Weights of a small encoder-decoder audio transcriber.
Data: trained on read English sentences (LibriTTS-R), 15625 training examples.
Rows from block 4 of the text decoder of a small encoder-decoder audio transcriber, named by matrix and row number. Rows with one number belong to one neuron. Each number is 50 + 10 x the weight over its row's rms, rounded and kept within 0 to 99. All counts start at 0.
After each neuron's rows are labels from the 100 texts, of 14976, where the neuron reaches its highest value: "tokens" is the input token at the peak. Only what is clearly more common there than usual is listed. The data: read English sentences (LibriTTS-R). In brackets: how many of the 100.
# fc1: MLP up (decoder.blocks.4.mlp.fc1.weight, 768x128), inputs 0-63
# fc2: MLP down (decoder.blocks.4.mlp.fc2.weight, 128x768, transposed), outputs 0-63

fc1.39:65 31 31 35 57 37 53 33 52 69 47 38 61 37 67 48 59 47 45 47 52 47 66 40 47 43 63 55 38 47 44 48 53 39 50 61 54 55 41 64 41 34 67 45 60 38 57 47 56 35 38 60 72 51 48 40 53 37 55 59 29 39 50 61
fc2.39:26 45 29 42 49 53 50 60 67 49 57 49 56 46 39 47 51 53 49 40 22 43 49 53 56 54 53 49 37 49 67 48 55 68 36 45 57 39 78 71 48 67 57 55 54 46 34 57 36 52 57 56 51 55 48 57 43 56 36 35 39 39 48 27
tokens: "be" (12); "take" (12); "like" (7)

fc1.363:56 41 60 52 41 28 26 58 43 44 54 43 48 54 38 27 66 54 60 33 56 58 54 26 59 59 42 42 63 59 69 54 52 37 52 61 62 43 56 41 45 46 49 46 53 41 57 44 39 42 26 49 54 39 45 41 45 50 52 50 63 40 60 63
fc2.363:37 45 47 49 58 55 45 67 53 37 49 50 77 50 44 58 53 51 63 34 45 62 49 50 77 54 38 46 48 47 54 47 39 45 38 68 60 43 56 48 47 33 55 58 58 47 62 49 61 53 49 52 43 43 40 47 60 60 33 66 48 26 52 27
tokens: "said" (67)

fc1.374:48 53 64 60 37 40 50 27 56 44 59 45 58 48 48 40 57 59 37 58 66 62 60 49 55 54 42 65 48 64 60 48 47 33 58 32 63 49 62 48 45 48 66 47 33 45 45 59 57 58 46 48 58 35 53 43 51 38 43 49 51 58 53 56
fc2.374:50 55 51 49 48 70 43 61 53 58 74 54 48 62 52 62 51 63 60 49 42 57 52 49 66 53 38 66 46 65 46 54 38 58 59 47 32 52 57 46 39 31 53 36 45 54 59 41 51 46 52 55 41 60 64 49 44 37 70 55 40 43 56 41
tokens: "said" (28); "to" (9); "and" (7)

fc1.201:59 46 56 43 58 54 43 39 50 38 48 53 38 58 53 49 57 45 41 51 32 58 48 55 49 49 50 42 56 58 55 54 56 27 39 44 67 31 67 37 44 54 57 59 45 54 70 63 67 50 45 29 74 51 51 38 57 50 65 47 70 54 59 46
fc2.201:49 46 56 56 44 41 44 55 59 41 49 46 34 62 51 69 44 30 71 53 40 38 48 52 46 50 44 60 57 42 56 51 60 46 32 64 63 35 33 49 57 51 50 34 42 60 62 43 65 49 37 35 52 62 52 45 46 56 40 64 49 65 50 40
tokens: "said" (31); "answered" (8)

fc1.266:50 39 37 66 46 46 48 50 60 45 70 54 53 49 47 38 43 52 58 60 29 34 47 51 42 41 70 46 66 51 49 45 65 42 73 45 33 32 53 59 50 62 49 49 59 52 38 41 52 62 45 52 62 49 37 61 53 67 44 57 69 46 41 57
fc2.266:38 43 45 48 51 54 66 59 53 40 49 57 64 47 48 35 45 48 57 44 53 41 53 59 35 53 51 54 30 49 57 47 30 58 68 57 61 20 45 44 61 45 47 55 51 38 42 39 56 40 46 49 48 61 46 64 60 53 63 59 49 41 42 52
tokens: "of" (37); "and" (31); "or" (7)

fc1.101:57 53 60 45 51 50 38 52 56 52 50 40 42 35 55 62 55 44 42 55 49 44 33 51 55 42 54 50 64 58 55 63 54 38 54 45 42 49 41 55 37 39 38 55 60 33 49 52 67 46 60 48 53 66 61 41 56 27 64 38 42 39 62 58
fc2.101:62 33 58 41 48 47 50 57 44 39 39 41 34 53 42 69 56 61 55 56 45 50 41 56 65 45 54 40 40 34 64 64 65 44 66 52 47 57 62 31 37 42 42 55 41 50 53 52 53 43 47 60 36 35 42 42 60 57 50 46 52 58 38 34
tokens: "said" (26)

fc1.680:65 42 34 38 57 53 29 46 39 61 55 47 44 47 42 40 49 56 53 59 48 56 61 37 53 53 56 39 40 42 49 21 46 46 28 65 41 45 31 69 63 36 61 57 56 44 37 51 57 65 62 27 41 59 46 41 43 50 66 64 53 42 19 41
fc2.680:52 41 41 36 32 60 54 62 46 62 54 39 63 53 32 45 54 52 56 54 32 69 57 55 52 51 60 32 59 41 59 39 48 52 34 65 53 48 49 40 50 41 72 40 49 54 43 64 40 66 35 55 47 59 55 46 47 39 46 46 38 69 38 45
tokens: "of" (8); "among" (8); "'" (7)

fc1.9:53 45 43 57 48 42 53 56 46 40 54 51 48 72 39 62 52 39 41 54 44 59 51 61 35 34 58 45 59 38 41 59 48 48 45 52 26 72 63 60 19 45 60 73 53 41 52 59 61 52 59 38 44 48 58 49 61 52 50 44 61 72 39 43
fc2.9:50 45 44 51 49 56 59 44 47 54 39 48 56 26 43 53 59 57 38 59 54 48 37 37 55 57 59 45 58 56 47 66 49 46 51 55 47 45 53 42 71 43 53 43 34 45 63 49 58 61 60 30 58 78 63 42 39 64 41 63 59 51 57 67
tokens: "and" (72); "when" (11)

fc1.312:39 48 56 55 48 37 60 74 47 45 52 40 60 52 52 66 50 61 68 40 41 44 63 50 33 54 70 46 48 23 50 37 37 33 45 44 33 34 37 49 47 41 47 64 43 57 54 51 65 42 29 68 39 52 73 54 37 50 47 61 50 40 61 57
fc2.312:55 44 40 28 43 63 54 50 38 55 42 54 48 41 52 55 67 62 66 30 35 57 47 48 54 78 46 46 42 39 56 50 45 60 39 57 51 54 59 63 52 53 37 55 51 56 46 48 64 36 46 70 58 41 44 68 41 48 46 65 66 37 43 41
tokens: "mr" (33); "mrs" (23); "miss" (15)

fc1.158:47 25 63 55 31 39 60 42 58 55 66 52 32 61 45 38 64 33 52 38 63 51 44 45 59 54 49 62 46 63 42 46 45 45 60 60 51 48 55 65 48 47 58 44 55 38 41 61 47 59 52 41 59 39 55 40 61 48 51 59 60 39 63 52
fc2.158:54 49 62 46 73 59 45 60 55 56 46 55 51 40 48 41 58 60 49 55 72 37 47 33 49 49 49 47 45 61 60 61 55 41 57 49 52 56 26 42 47 35 48 59 49 38 50 62 52 69 32 56 35 39 43 60 40 60 57 49 47 26 42 51
tokens: "said" (12)

fc1.259:36 31 35 45 48 52 49 38 35 59 44 35 50 47 59 48 52 61 50 50 61 72 48 61 46 61 58 61 48 48 44 48 35 51 49 45 51 49 54 50 47 42 75 50 65 63 35 58 41 34 44 59 64 41 57 57 44 70 57 32 46 34 55 47
fc2.259:34 59 42 52 56 50 56 43 61 56 51 51 71 61 63 57 08 36 57 49 41 50 41 52 52 68 36 42 58 55 50 44 48 49 35 40 45 47 46 47 56 39 56 33 40 48 42 48 42 57 54 43 49 61 47 38 60 54 55 58 62 57 60 42
tokens: "be" (18); "it" (10); "and" (9)

fc1.448:62 45 51 53 27 61 42 46 59 37 45 52 63 65 53 62 56 57 34 34 48 62 63 52 47 41 63 42 53 45 51 51 59 60 47 38 29 42 39 55 56 60 63 38 51 41 51 59 61 43 44 49 53 50 55 73 60 31 51 61 42 41 47 39
fc2.448:58 50 62 48 55 50 60 42 51 50 31 66 65 43 47 63 59 42 67 48 40 50 37 45 73 46 45 38 47 53 61 49 56 45 58 72 45 61 54 39 41 61 61 40 57 50 71 34 71 65 44 62 50 48 53 46 24 55 42 42 38 61 52 51
tokens: "be" (18)

fc1.336:46 61 39 35 47 47 49 61 42 64 58 43 68 71 57 69 58 41 46 63 46 36 50 52 43 48 62 50 59 35 52 63 69 52 53 46 57 61 21 52 35 36 42 59 58 46 55 53 44 42 46 31 59 49 43 52 51 55 45 60 58 37 39 54
fc2.336:34 60 36 50 38 38 58 51 59 54 69 43 44 57 41 36 58 58 34 59 34 45 73 61 34 50 54 39 49 44 42 65 48 38 50 51 42 42 58 52 56 51 34 44 45 59 47 75 50 52 42 51 69 52 43 52 57 60 56 57 72 35 35 50
tokens: "of" (51); "his" (15)

fc1.331:57 57 52 41 54 50 45 61 61 44 57 52 65 67 34 59 44 55 50 58 50 49 42 58 54 51 36 44 70 53 62 52 53 50 43 42 38 58 61 46 28 43 48 46 54 43 61 53 56 26 39 48 40 43 43 56 59 43 48 48 62 59 46 40
fc2.331:47 37 40 37 32 61 30 42 51 63 66 77 56 37 44 43 52 44 46 44 48 52 52 54 44 51 46 45 46 64 43 29 62 42 59 52 23 48 54 59 42 60 54 43 49 37 49 70 60 44 50 58 50 46 43 59 57 44 65 52 51 38 43 62
tokens: "be" (18); "what" (13)

fc1.631:64 55 40 63 42 37 72 59 52 54 68 34 38 47 51 55 57 56 32 43 52 43 55 36 55 56 49 49 57 55 53 34 39 58 54 60 41 39 42 50 50 57 33 59 76 47 55 46 70 54 63 34 53 67 46 50 64 49 42 47 38 51 62 57
fc2.631:52 35 64 68 61 49 67 43 57 61 43 45 59 54 49 48 64 62 53 45 44 67 55 52 62 37 43 63 51 49 51 47 52 60 44 50 36 39 59 38 48 62 43 57 40 57 54 64 50 44 35 55 63 46 56 49 55 43 44 41 48 46 44 46
tokens: "said" (11); "look" (9); "spread" (8); "shall" (7)

fc1.268:49 40 64 48 53 61 46 56 50 35 58 61 67 55 47 58 46 64 36 58 56 74 48 48 64 63 50 43 63 53 52 44 48 61 48 38 59 49 56 46 49 43 48 51 51 67 44 44 61 72 43 19 47 42 48 38 48 72 44 58 49 43 52 61
fc2.268:57 47 64 45 46 55 52 70 58 47 44 47 66 51 65 55 55 63 55 53 63 55 59 50 40 47 53 41 62 48 63 63 38 58 43 35 66 42 53 52 49 58 40 44 60 45 51 63 51 57 45 52 28 46 59 45 49 41 51 59 54 44 40 54
tokens: "of" (21); "don't" (17); "with" (13); "found" (8)

fc1.54:39 39 38 48 38 53 27 34 71 55 59 74 56 69 38 41 51 46 54 49 42 67 57 52 44 53 51 60 55 62 65 37 48 65 42 43 54 38 43 60 54 51 60 67 66 41 38 58 41 62 49 51 70 49 57 46 49 68 51 66 48 41 32 59
fc2.54:55 57 46 47 43 57 50 46 72 45 47 24 55 36 53 48 29 45 54 44 33 56 50 55 68 58 36 52 35 41 41 61 42 55 59 43 58 41 43 45 59 57 45 34 69 57 50 41 51 49 39 34 41 42 36 54 42 49 48 58 50 48 59 53
tokens: "be" (25); "to" (15); "it" (7)

fc1.652:49 34 49 57 47 62 65 54 79 63 51 62 68 54 70 52 53 46 45 38 42 46 45 27 64 55 51 55 56 58 52 52 48 55 57 56 45 61 43 39 45 57 63 40 47 56 62 43 43 41 53 44 47 53 43 27 60 34 65 40 43 41 60 24
fc2.652:40 27 44 36 71 41 50 45 51 68 28 32 40 57 50 48 50 52 69 72 37 44 69 41 62 49 51 48 58 56 54 57 49 57 50 56 55 46 39 56 31 47 46 64 46 41 41 45 52 46 63 47 47 39 49 45 50 55 43 57 63 50 49 53
tokens: "of" (62); "a" (22); "that" (7)

fc1.43:62 50 51 58 52 63 51 55 48 63 41 55 63 54 47 57 81 39 53 70 42 50 52 50 49 65 37 48 54 43 50 48 62 47 47 38 51 47 33 52 66 47 46 59 59 58 27 41 38 57 31 39 44 55 46 46 66 35 43 47 61 40 46 41
fc2.43:46 59 44 52 48 62 61 65 55 45 36 48 54 60 49 24 50 66 52 66 63 39 59 47 43 39 53 61 58 50 49 60 56 25 54 63 44 73 52 36 54 52 54 39 41 51 51 29 39 42 62 43 57 45 39 50 67 32 41 50 59 37 44 52
tokens: "said" (28); "but" (12); "of" (9); "that" (7)

fc1.52:53 43 59 46 50 40 34 43 40 42 46 48 38 66 47 61 53 42 49 52 46 58 53 48 46 51 62 50 47 34 45 61 43 42 63 31 26 47 39 72 34 46 56 55 52 41 42 56 45 63 55 62 42 42 62 53 51 44 52 57 55 40 22 52
fc2.52:43 51 58 42 49 48 40 47 56 46 42 53 53 46 41 35 59 50 39 45 52 48 40 54 67 37 51 37 58 58 44 58 48 50 67 36 56 44 62 48 24 60 43 39 65 64 57 28 49 49 55 42 65 66 48 39 54 58 60 62 50 59 42 55
tokens: "be" (11); "to" (10)

fc1.219:56 47 47 34 42 61 58 51 38 63 53 33 57 56 52 50 49 44 39 49 37 62 58 21 53 46 33 47 40 49 50 49 58 62 30 74 53 48 57 48 44 73 57 45 39 48 50 59 38 53 42 54 60 44 71 63 56 56 28 52 49 57 48 55
fc2.219:48 41 50 72 52 45 60 48 55 44 41 56 37 48 31 49 48 46 40 67 38 51 45 54 50 59 44 50 53 41 50 57 43 31 52 64 51 30 39 43 31 58 37 55 70 60 45 53 63 41 52 48 51 51 58 50 51 25 47 42 55 50 55 52
tokens: "be" (18); "few" (12); "they" (10); "fifty" (9)

fc1.375:34 27 44 43 38 58 40 68 62 43 49 58 53 49 47 47 45 74 60 55 58 53 54 41 41 62 57 53 73 40 67 46 58 49 34 48 50 57 55 62 45 51 51 45 60 58 49 54 57 42 53 44 60 50 53 29 54 56 55 51 48 54 45 47
fc2.375:56 41 40 47 66 43 40 52 44 61 49 48 62 70 56 63 60 38 43 49 55 36 57 44 55 77 34 57 48 39 53 52 46 33 50 45 45 63 49 71 73 58 53 32 47 46 37 67 56 61 42 41 54 47 44 60 40 24 50 53 50 53 69 68
tokens: "and" (13); "had" (11); "or" (9); "came" (7)