{
  "model": "encoder-decoder audio transcriber",
  "tokenizer": "word",
  "encoder_arch": "quartznet",
  "label_smoothing": 0.05,
  "decoder_norm_position": "pre",
  "decoder_mlp_ratio": 6,
  "nesterov": false,
  "final_lr_fraction": 0
}
Rows from block 3 of the text decoder of a small encoder-decoder audio transcriber, named by matrix and row number. Rows with one number belong to one neuron. Each number is 128 + 24 x the weight over its row's rms, rounded and kept within 0 to 255. All counts start at 0. After the name is the row's rms in percent of the matrix's.
Before each neuron's rows are labels from the 100 texts, of 14976, where the neuron reaches its highest value: "tokens" is the input token at the peak. Only what is clearly more common there than usual is listed. The data: read English sentences (LibriTTS-R).
# fc1: MLP up (decoder.blocks.3.mlp.fc1.weight, 768x128), inputs 96-127
# fc2: MLP down (decoder.blocks.3.mlp.fc2.weight, 128x768, transposed), outputs 96-127

tokens: "with"; "to"
fc1.291 101 [138  94 119 153 139  90 139 105  95 125 150 150 128 109 119 100 165 174  72 142 157  90 121 124 146 154 147 117 138 120 162 136]
fc2.291 102 [120 165 151 128 134 115 131 118 107 131 114  96 131 122 115  90 150 122 160 124 100 128 154 105 120 126  98 105 114 130 159 136]

tokens: "in"; "therefore"
fc1.370 091 [134 140  91 144 104 124 165 106 147 195 129 172 136 119 152 159 121 138  87 153 118 161  75 162 144 155 169 101 143 136 105 162]
fc2.370 095 [128 158  93 140  96  75 115 112 141 114 116 168  96 142 140  99  97 116 126 117 119 133 171 127 111 115 136 124  90  99 110 102]

tokens: "with"; "ever"; "did"; "have"
fc1.50 092 [130 119  82  89 152 132 156 114 109 129 141 113 124 165 135 165 153 126 181 150  96 113 109 101 115  87 115 159 147 125 166 120]
fc2.50 094 [132 131  98 117  91 147 109 122 116 133  86 132 129 140 162 158 136 126 120 131 142 123 140 117 132 145 130 135 149 130 131 145]

tokens: "it"
fc1.680 102 [110 147 143 167 132  85  89  78 111 112  86 113 148 137 178 121  98 142 154 126 164 112 134 145 144 119 111 139 118 185 148 164]
fc2.680 115 [119 158 115 118 136 174 133 118 141 163 115  70 108 162 114 163 115 155 126 124 108 134 114 142 136 128 146 113 100 152 142 158]

tokens: "with"; "will"; "ask"
fc1.374 089 [143 133 134 140  88 119 136 119 109 133 161 120 151 160  78 145 102 139 114 144 122 131 130 134  52 144 147 149 160 116 122 100]
fc2.374 088 [ 97 187 160 117 146 120 141 175 156 128 124 120 125 111 152  70 128 110 144  80 140  98  93 159 176 131 162 137 141 112 109 163]

tokens: "with"
fc1.637 098 [140 145 160 147 127 159 118 150 170  99  86 133 180 131 147 120 145 110 133 144 125 127 101 101 129 150 153 168 141  92 149 135]
fc2.637 097 [154  99  69 153 118 151 136 103 146 120 129 142 162 129 116 158  99  77  89 116 108 101 150 143 145 133 162 122 115 105 169 157]

tokens: "in"; "and"; "only"; "next"
fc1.441 081 [104 133 111 171 130 141 156  88 137 122 110 134 147 102 137 129 132 110 116 138 123 143 120 112 166  87 134 144 114 130  73 119]
fc2.441 084 [112  97  74 160  90 168 147 149 158 121 131 125 108 137 136 134 128 193 152 147 123 112 146 130 166 124 101 131 137 127 148 147]

tokens: "she"; "i'm"; "and"
fc1.517 107 [121 150 115  75  96 147 103  62 150 167 136 117 120 101 174 124 120 113  87 123 124 105 151 138 121 132 146 136 136 111 167  99]
fc2.517 101 [133 102 107 126 122 137 161 143 114 115 155  96 132 140 141  98 127 119 129 141 119 147 193  96  95 130  88 151 124 164 114 164]

tokens: "it"; "up"; "said"
fc1.627 103 [141 149 149 135 117 151 165 115 146 114 124 160 119 164 150 118 139 144 145  88 126 116 150 187  97 105 131 169 121 111 136 117]
fc2.627 103 [113 128 163  95 123 109 132 100 117  94 122 121  86 170 115 106  89 106 102 142 148  86 150 101 158 123 158 115 110  95 133 147]

tokens: "it"; "was"; "so"; "be"
fc1.684 103 [141 133 120 109  93 108 136 101 173 142 156 151 131 109 111 163 121 174 146 121 146 129 141 111 139 145 106 154 111 125 152 119]
fc2.684 102 [123 135 109 111 124  85  93 178 170 147 174 132 127 134 156 125 122 141 106 127 164 138 159  92 108 100 137  77 119 148 138 161]

tokens: "with"; "might"; "i"
fc1.726 102 [102 135 125 132  67 130 192 110 107 127 132 136 153 131 133 118 113 109 102 111  96 100 114 190 120 161 100 163 132 117 168 111]
fc2.726 090 [140  94 149 151 111  97 180 129 149 109 142 107 157 176 107 120 112  82 128 186 125 103 112 130 165 142 131 140  92 101 135 167]

tokens: "in"; "head"
fc1.470 096 [139 131 146 153  80 120 165 134 101 129 132 132 160 190 138 136 140 118  48 108 147 150 147 120 147 125  97 155 124  97 122 169]
fc2.470 099 [166 118 156 124 118  78 132 136 125 157 125 125 133 170 106 135 138 134  89 115 107 153 188 119 102 134 128 138 125 132 103 172]

tokens: "be"; "and"; "great"
fc1.175 091 [ 85 135 147  86 178 143 166 123  66 127 101 137 164 165 157 120 167 159 101 117 168 107 140 129 160 126 154 166 139 114 108 131]
fc2.175 099 [126 157 146 116 112 130  96 150 149 116  95 127 117 118 127 121 110 137  90 124 150 120 109  84 123 169 131 113 101  91 121 123]

tokens: "you"; "the"; "no"; "not"
fc1.714 094 [127 161 143 159 182 102 161 147 124 124 119 146 125 123 118 146  54 149 118 116 108 147 137 156 154 146 148 140  94 135 125 106]
fc2.714 099 [138 125 165 145 127 127 126 119 115 105 135 104  82  62 134 138 156 119 122 105 154 118 157 132  91 133 152 133 139 128 118 148]

tokens: "it"; "such"; "them"; "present"
fc1.467 099 [117 159 107 107 149 144 120 107 119 100 170 130 163 171 113 121 113 125 107 112 114  89 140 143 151 168  74 148 115  94 123 142]
fc2.467 090 [124 161 163 117 118 174 121 125 109 121  86 191 106 126 142 150 126 137 105 131 117 106 138  87 130 119  43 160 140 158 150 154]

tokens: "you"
fc1.442 086 [ 68 175 126 126 149  86 112 161 125 128 136 166  93 142 112 139 129 108  92 134 129 112 163 105 117 114 123 142 121  93 178 141]
fc2.442 096 [125 111 138 101 154  69  84 140 140 139 117 107 157 113 153 159 156 145 150  93 133 155 138 138 148 117 142 128 131 136 169 133]

tokens: "it"; "very"; "first"
fc1.179 096 [149 118  89 121 126 105 174  97 112 156 156 127 113 180 140 125 150 138  99 168 147 128 123 128  87 127 123 165  96 136 172 118]
fc2.179 097 [ 82 132  57  79  88 111  95 140 105 147 136 162 137 171 134 151 128 130 127 165 100 125 140 132 123 127 132 119 127 113 141 130]

tokens: "the"
fc1.631 095 [131 120 149 145 155 127 128  64 133 108 132 108 158 144 153 166 167 165 104 112 141 122 121 110 132 104  75 137 117  91 126 119]
fc2.631 101 [117  92 186 130 145 129 133 104 104 132 119 144 124 149 142 142 141 133 121 116 130 136 161 108 134 159 141 131 109 114 155 156]

tokens: "she"; "'"
fc1.200 093 [103 113 167 149 118 117 114 116  99 113 128 118  89 161 107 104 130 169 102  81 131 122 129 116 135  92 139 129 143 133 124 141]
fc2.200 091 [105 127 138 135 167 110  93 142 112 112 122 108 149 114  98 118  84  95 105 108 128 153 169 126 127 145 145  93 138 117 125 111]

tokens: "will"
fc1.703 094 [157 115 135 111 107 115 126 109 122 134 108 114  86 114 138 113 103 124 123  70 155 112 115 162 101 158 107 133 121 116 139 151]
fc2.703 093 [169 160 134 159 123 115  84 102 127 116 108 158 135 149  84 135 115 158 116 129 154 119 149  85 139 116  91  86 173 166 106 123]

tokens: "be"; "me"; "had"
fc1.501 100 [165 140  97 146 108 144 180 131 129 130 146 131 151 131 141 120 145 185 124 110 162 125 137 161 140 122 119 141 119  97 102 114]
fc2.501 101 [144 124 121  93 124 108 153 143 155 106 128 129 146 143 146 126 135 121  97  89  65 112 133 130 139 114 144 138 129 133 154 160]

tokens: "in"
fc1.81 114 [120 159 104 148 115  96 130 146 112 165 139 162 158 147 111 127 143  90 119 124 142 107  85 108 139  83 116 144 104 121 103 135]
fc2.81 107 [154 125 162 127 145 149 142 132 119 118  73 142 116 138 129 125 111 123  98 114  95 145 121 161 190 144 161 147 146 136 146 109]

tokens: "be"; "to"; "i'm"; "for"
fc1.640 097 [103 139 113 138 103 135  78 125 115 142 133 109 142 129 120 122  83 156 133  89 182 139 108 131 119 180 134 191 141 151 148  80]
fc2.640 098 [174 133 143 147 168 188 143 126 148 115 141 147 148 124  95 177 158 104 148 152 107 138 121 103 127 151 140  99  80 111  97 157]

tokens: "with"; "both"; "look"
fc1.727 104 [110 132  84  71 134 124 164 127 146 163 143 153 167 136 131 131 140  88 139 143 127 130  97  69 136 124 153 142  97 127 153 150]
fc2.727 090 [105  95 143 133 111  93 102 136 149 106  86  97 129 108 122 120 153 157  97 167 134 132 143 132 115  97 140 170 136  85 170 147]

tokens: "you"; "great"; "been"
fc1.624 101 [138 139 125 102 154 124 141 118 116 136 104 105 123 148 175 142 103 131 107  96 104 114 128 154 158 173 142 108 129 167  80 103]
fc2.624 097 [130  53 121 143 159  99 127 170 119 100 146  93 116 124 148 111 127 116 177 136 112  61 126 115  97 177 142 142 125  99 145 114]

tokens: "will"; "can"
fc1.254 094 [149 121 101 169  92  81 139 113 142  97 150 108 105 123 120 158 138 170 144 115 144 128  95 156 101  88 115 178 147 158  96  98]
fc2.254 103 [132 139 140 135 150 176 141 124 125 117 120 127 123 163 162 104  97 131 100 110 100 144 160 115 140  67 171 146 112 159 165 126]

tokens: "to"; "and"
fc1.380 104 [128 134  87 146  92  99 125 134  95 163 161 127 154 143 131 153 116 126 121 133 131 128 143 111 102 109 154 126 154 147 101 155]
fc2.380 109 [108 136 115 121  65 147 122 145 142 150 130 133 161 137  95 131 125 114 133 131 180 100  80 150 107 136 126 148 159 126 183 101]

tokens: "it"; "i"
fc1.115 096 [176 120 136 120  68 139 138 127 133 127 128 151 109 103 118 105 142 137 155 166  76 123  94 128  91 127 154 122 145 134 195 109]
fc2.115 097 [130 127 103 122 141 112 148 119 155  62 159 128 153 109  96 118 145 163 100 116 134 158 146 128 152 115 115 155 130 130 135 134]

tokens: "will"; "i'm"; "did"; "do"
fc1.576 088 [124 116 156  71 123 150 139 126 123 131 125 114 149 111 120 149 138 203 157  94 130 110 137 178  70  88 156 108 127 144 137  92]
fc2.576 091 [145 106 149  99  81 124 123 107 102 172 101 127 134 142  95 116 110  87 166 135 123 124 126 118 145 128 138 140 140 128 139 147]

tokens: "master"
fc1.212 101 [117  97 170 151 173 105  96 105 152 124 151 172 145 154 121 162 156 134 174 145 130 133 112 116 127 130  94  95  95 136 154 101]
fc2.212 104 [181 107 171 127 166 114  90 130  96 104 123 145 129 172 145 178 112 146 134 107 154  83 145 143 122 148 138  85 164 153 101 150]

tokens: "will"; "give"; "too"; "took"
fc1.141 096 [120 109  86 138 130 131 138 116 114 143 177 145  87 107 125 132 109 150 116 100 139  93 154 115 108  99 157 169 161 148 150  92]
fc2.141 095 [152  97 105 135  71 183 155 151 117 141 107 136 153 136 130 130 161 126 145 124 124 117 133 162 183 123  73 136 137 130 113 124]

tokens: "to"; "you"; "who"
fc1.322 093 [ 93 126 133 158 123 129 104 128 112 147 121 124 159  92 172 155 117 115 119 123 127 137 134 136 122 157 116 130 105 123 117  97]
fc2.322 099 [135 107 119 151 140 131 116 136 133 141 168 159 115  93 120 102 203 124 120 148 124 118 110 133 128 138 148 131 134 101  99 110]

tokens: "be"; "more"
fc1.152 101 [112  56 116 112  79 148 115 163 134 156 105 107 131 136 118 141 144 144 139 154 138 126 114 102 154 172 149 159 121 109 144 129]
fc2.152 108 [147 169 105 141  78 119 158 113 150  68 159 157 119 134 142 141 161 143 137 118 105 118 115 155 157 143 100 133 116 104 142 156]

tokens: "it"; "as"
fc1.311 104 [120 121 147 156 136 122 164  73 103  97 112  94  95 107 147 134 151 114 123 123  89 143  83 127 115 168 117 140 118 144 112 122]
fc2.311 101 [112 140  61 100 140 117 127 145 129  99 144 140 148 181 107 132 126 129 144 145 128 110 171 136 142 130  86 135 120 125  84 152]

tokens: "looked"; "once"
fc1.757 095 [146 119 108  93 142 123  87 121 139  88 127  98  89 165 158 160 157 129 120 159 115  99 147 147  97  58 138 165 104 127 101 142]
fc2.757 097 [143 120 155 158 108 120  93 101 146 180  96 109  93 138 130 131 115 124 137 117 118 152 123 117  83 127 149 109  96 133  83 121]

tokens: "looked"; "over"
fc1.759 096 [120 100 106 140 114 102  96 121 120 151 113 122 109 135 143 128 136  86 146 122 138 116 113  99 100  98 110 144 111 153 126 133]
fc2.759 094 [142 136 138 157 145 137 131 116 163 146  73 122 138 129  91 135 163  91 144 110 146 129 127 145 145 146 177 129  89 123  89  82]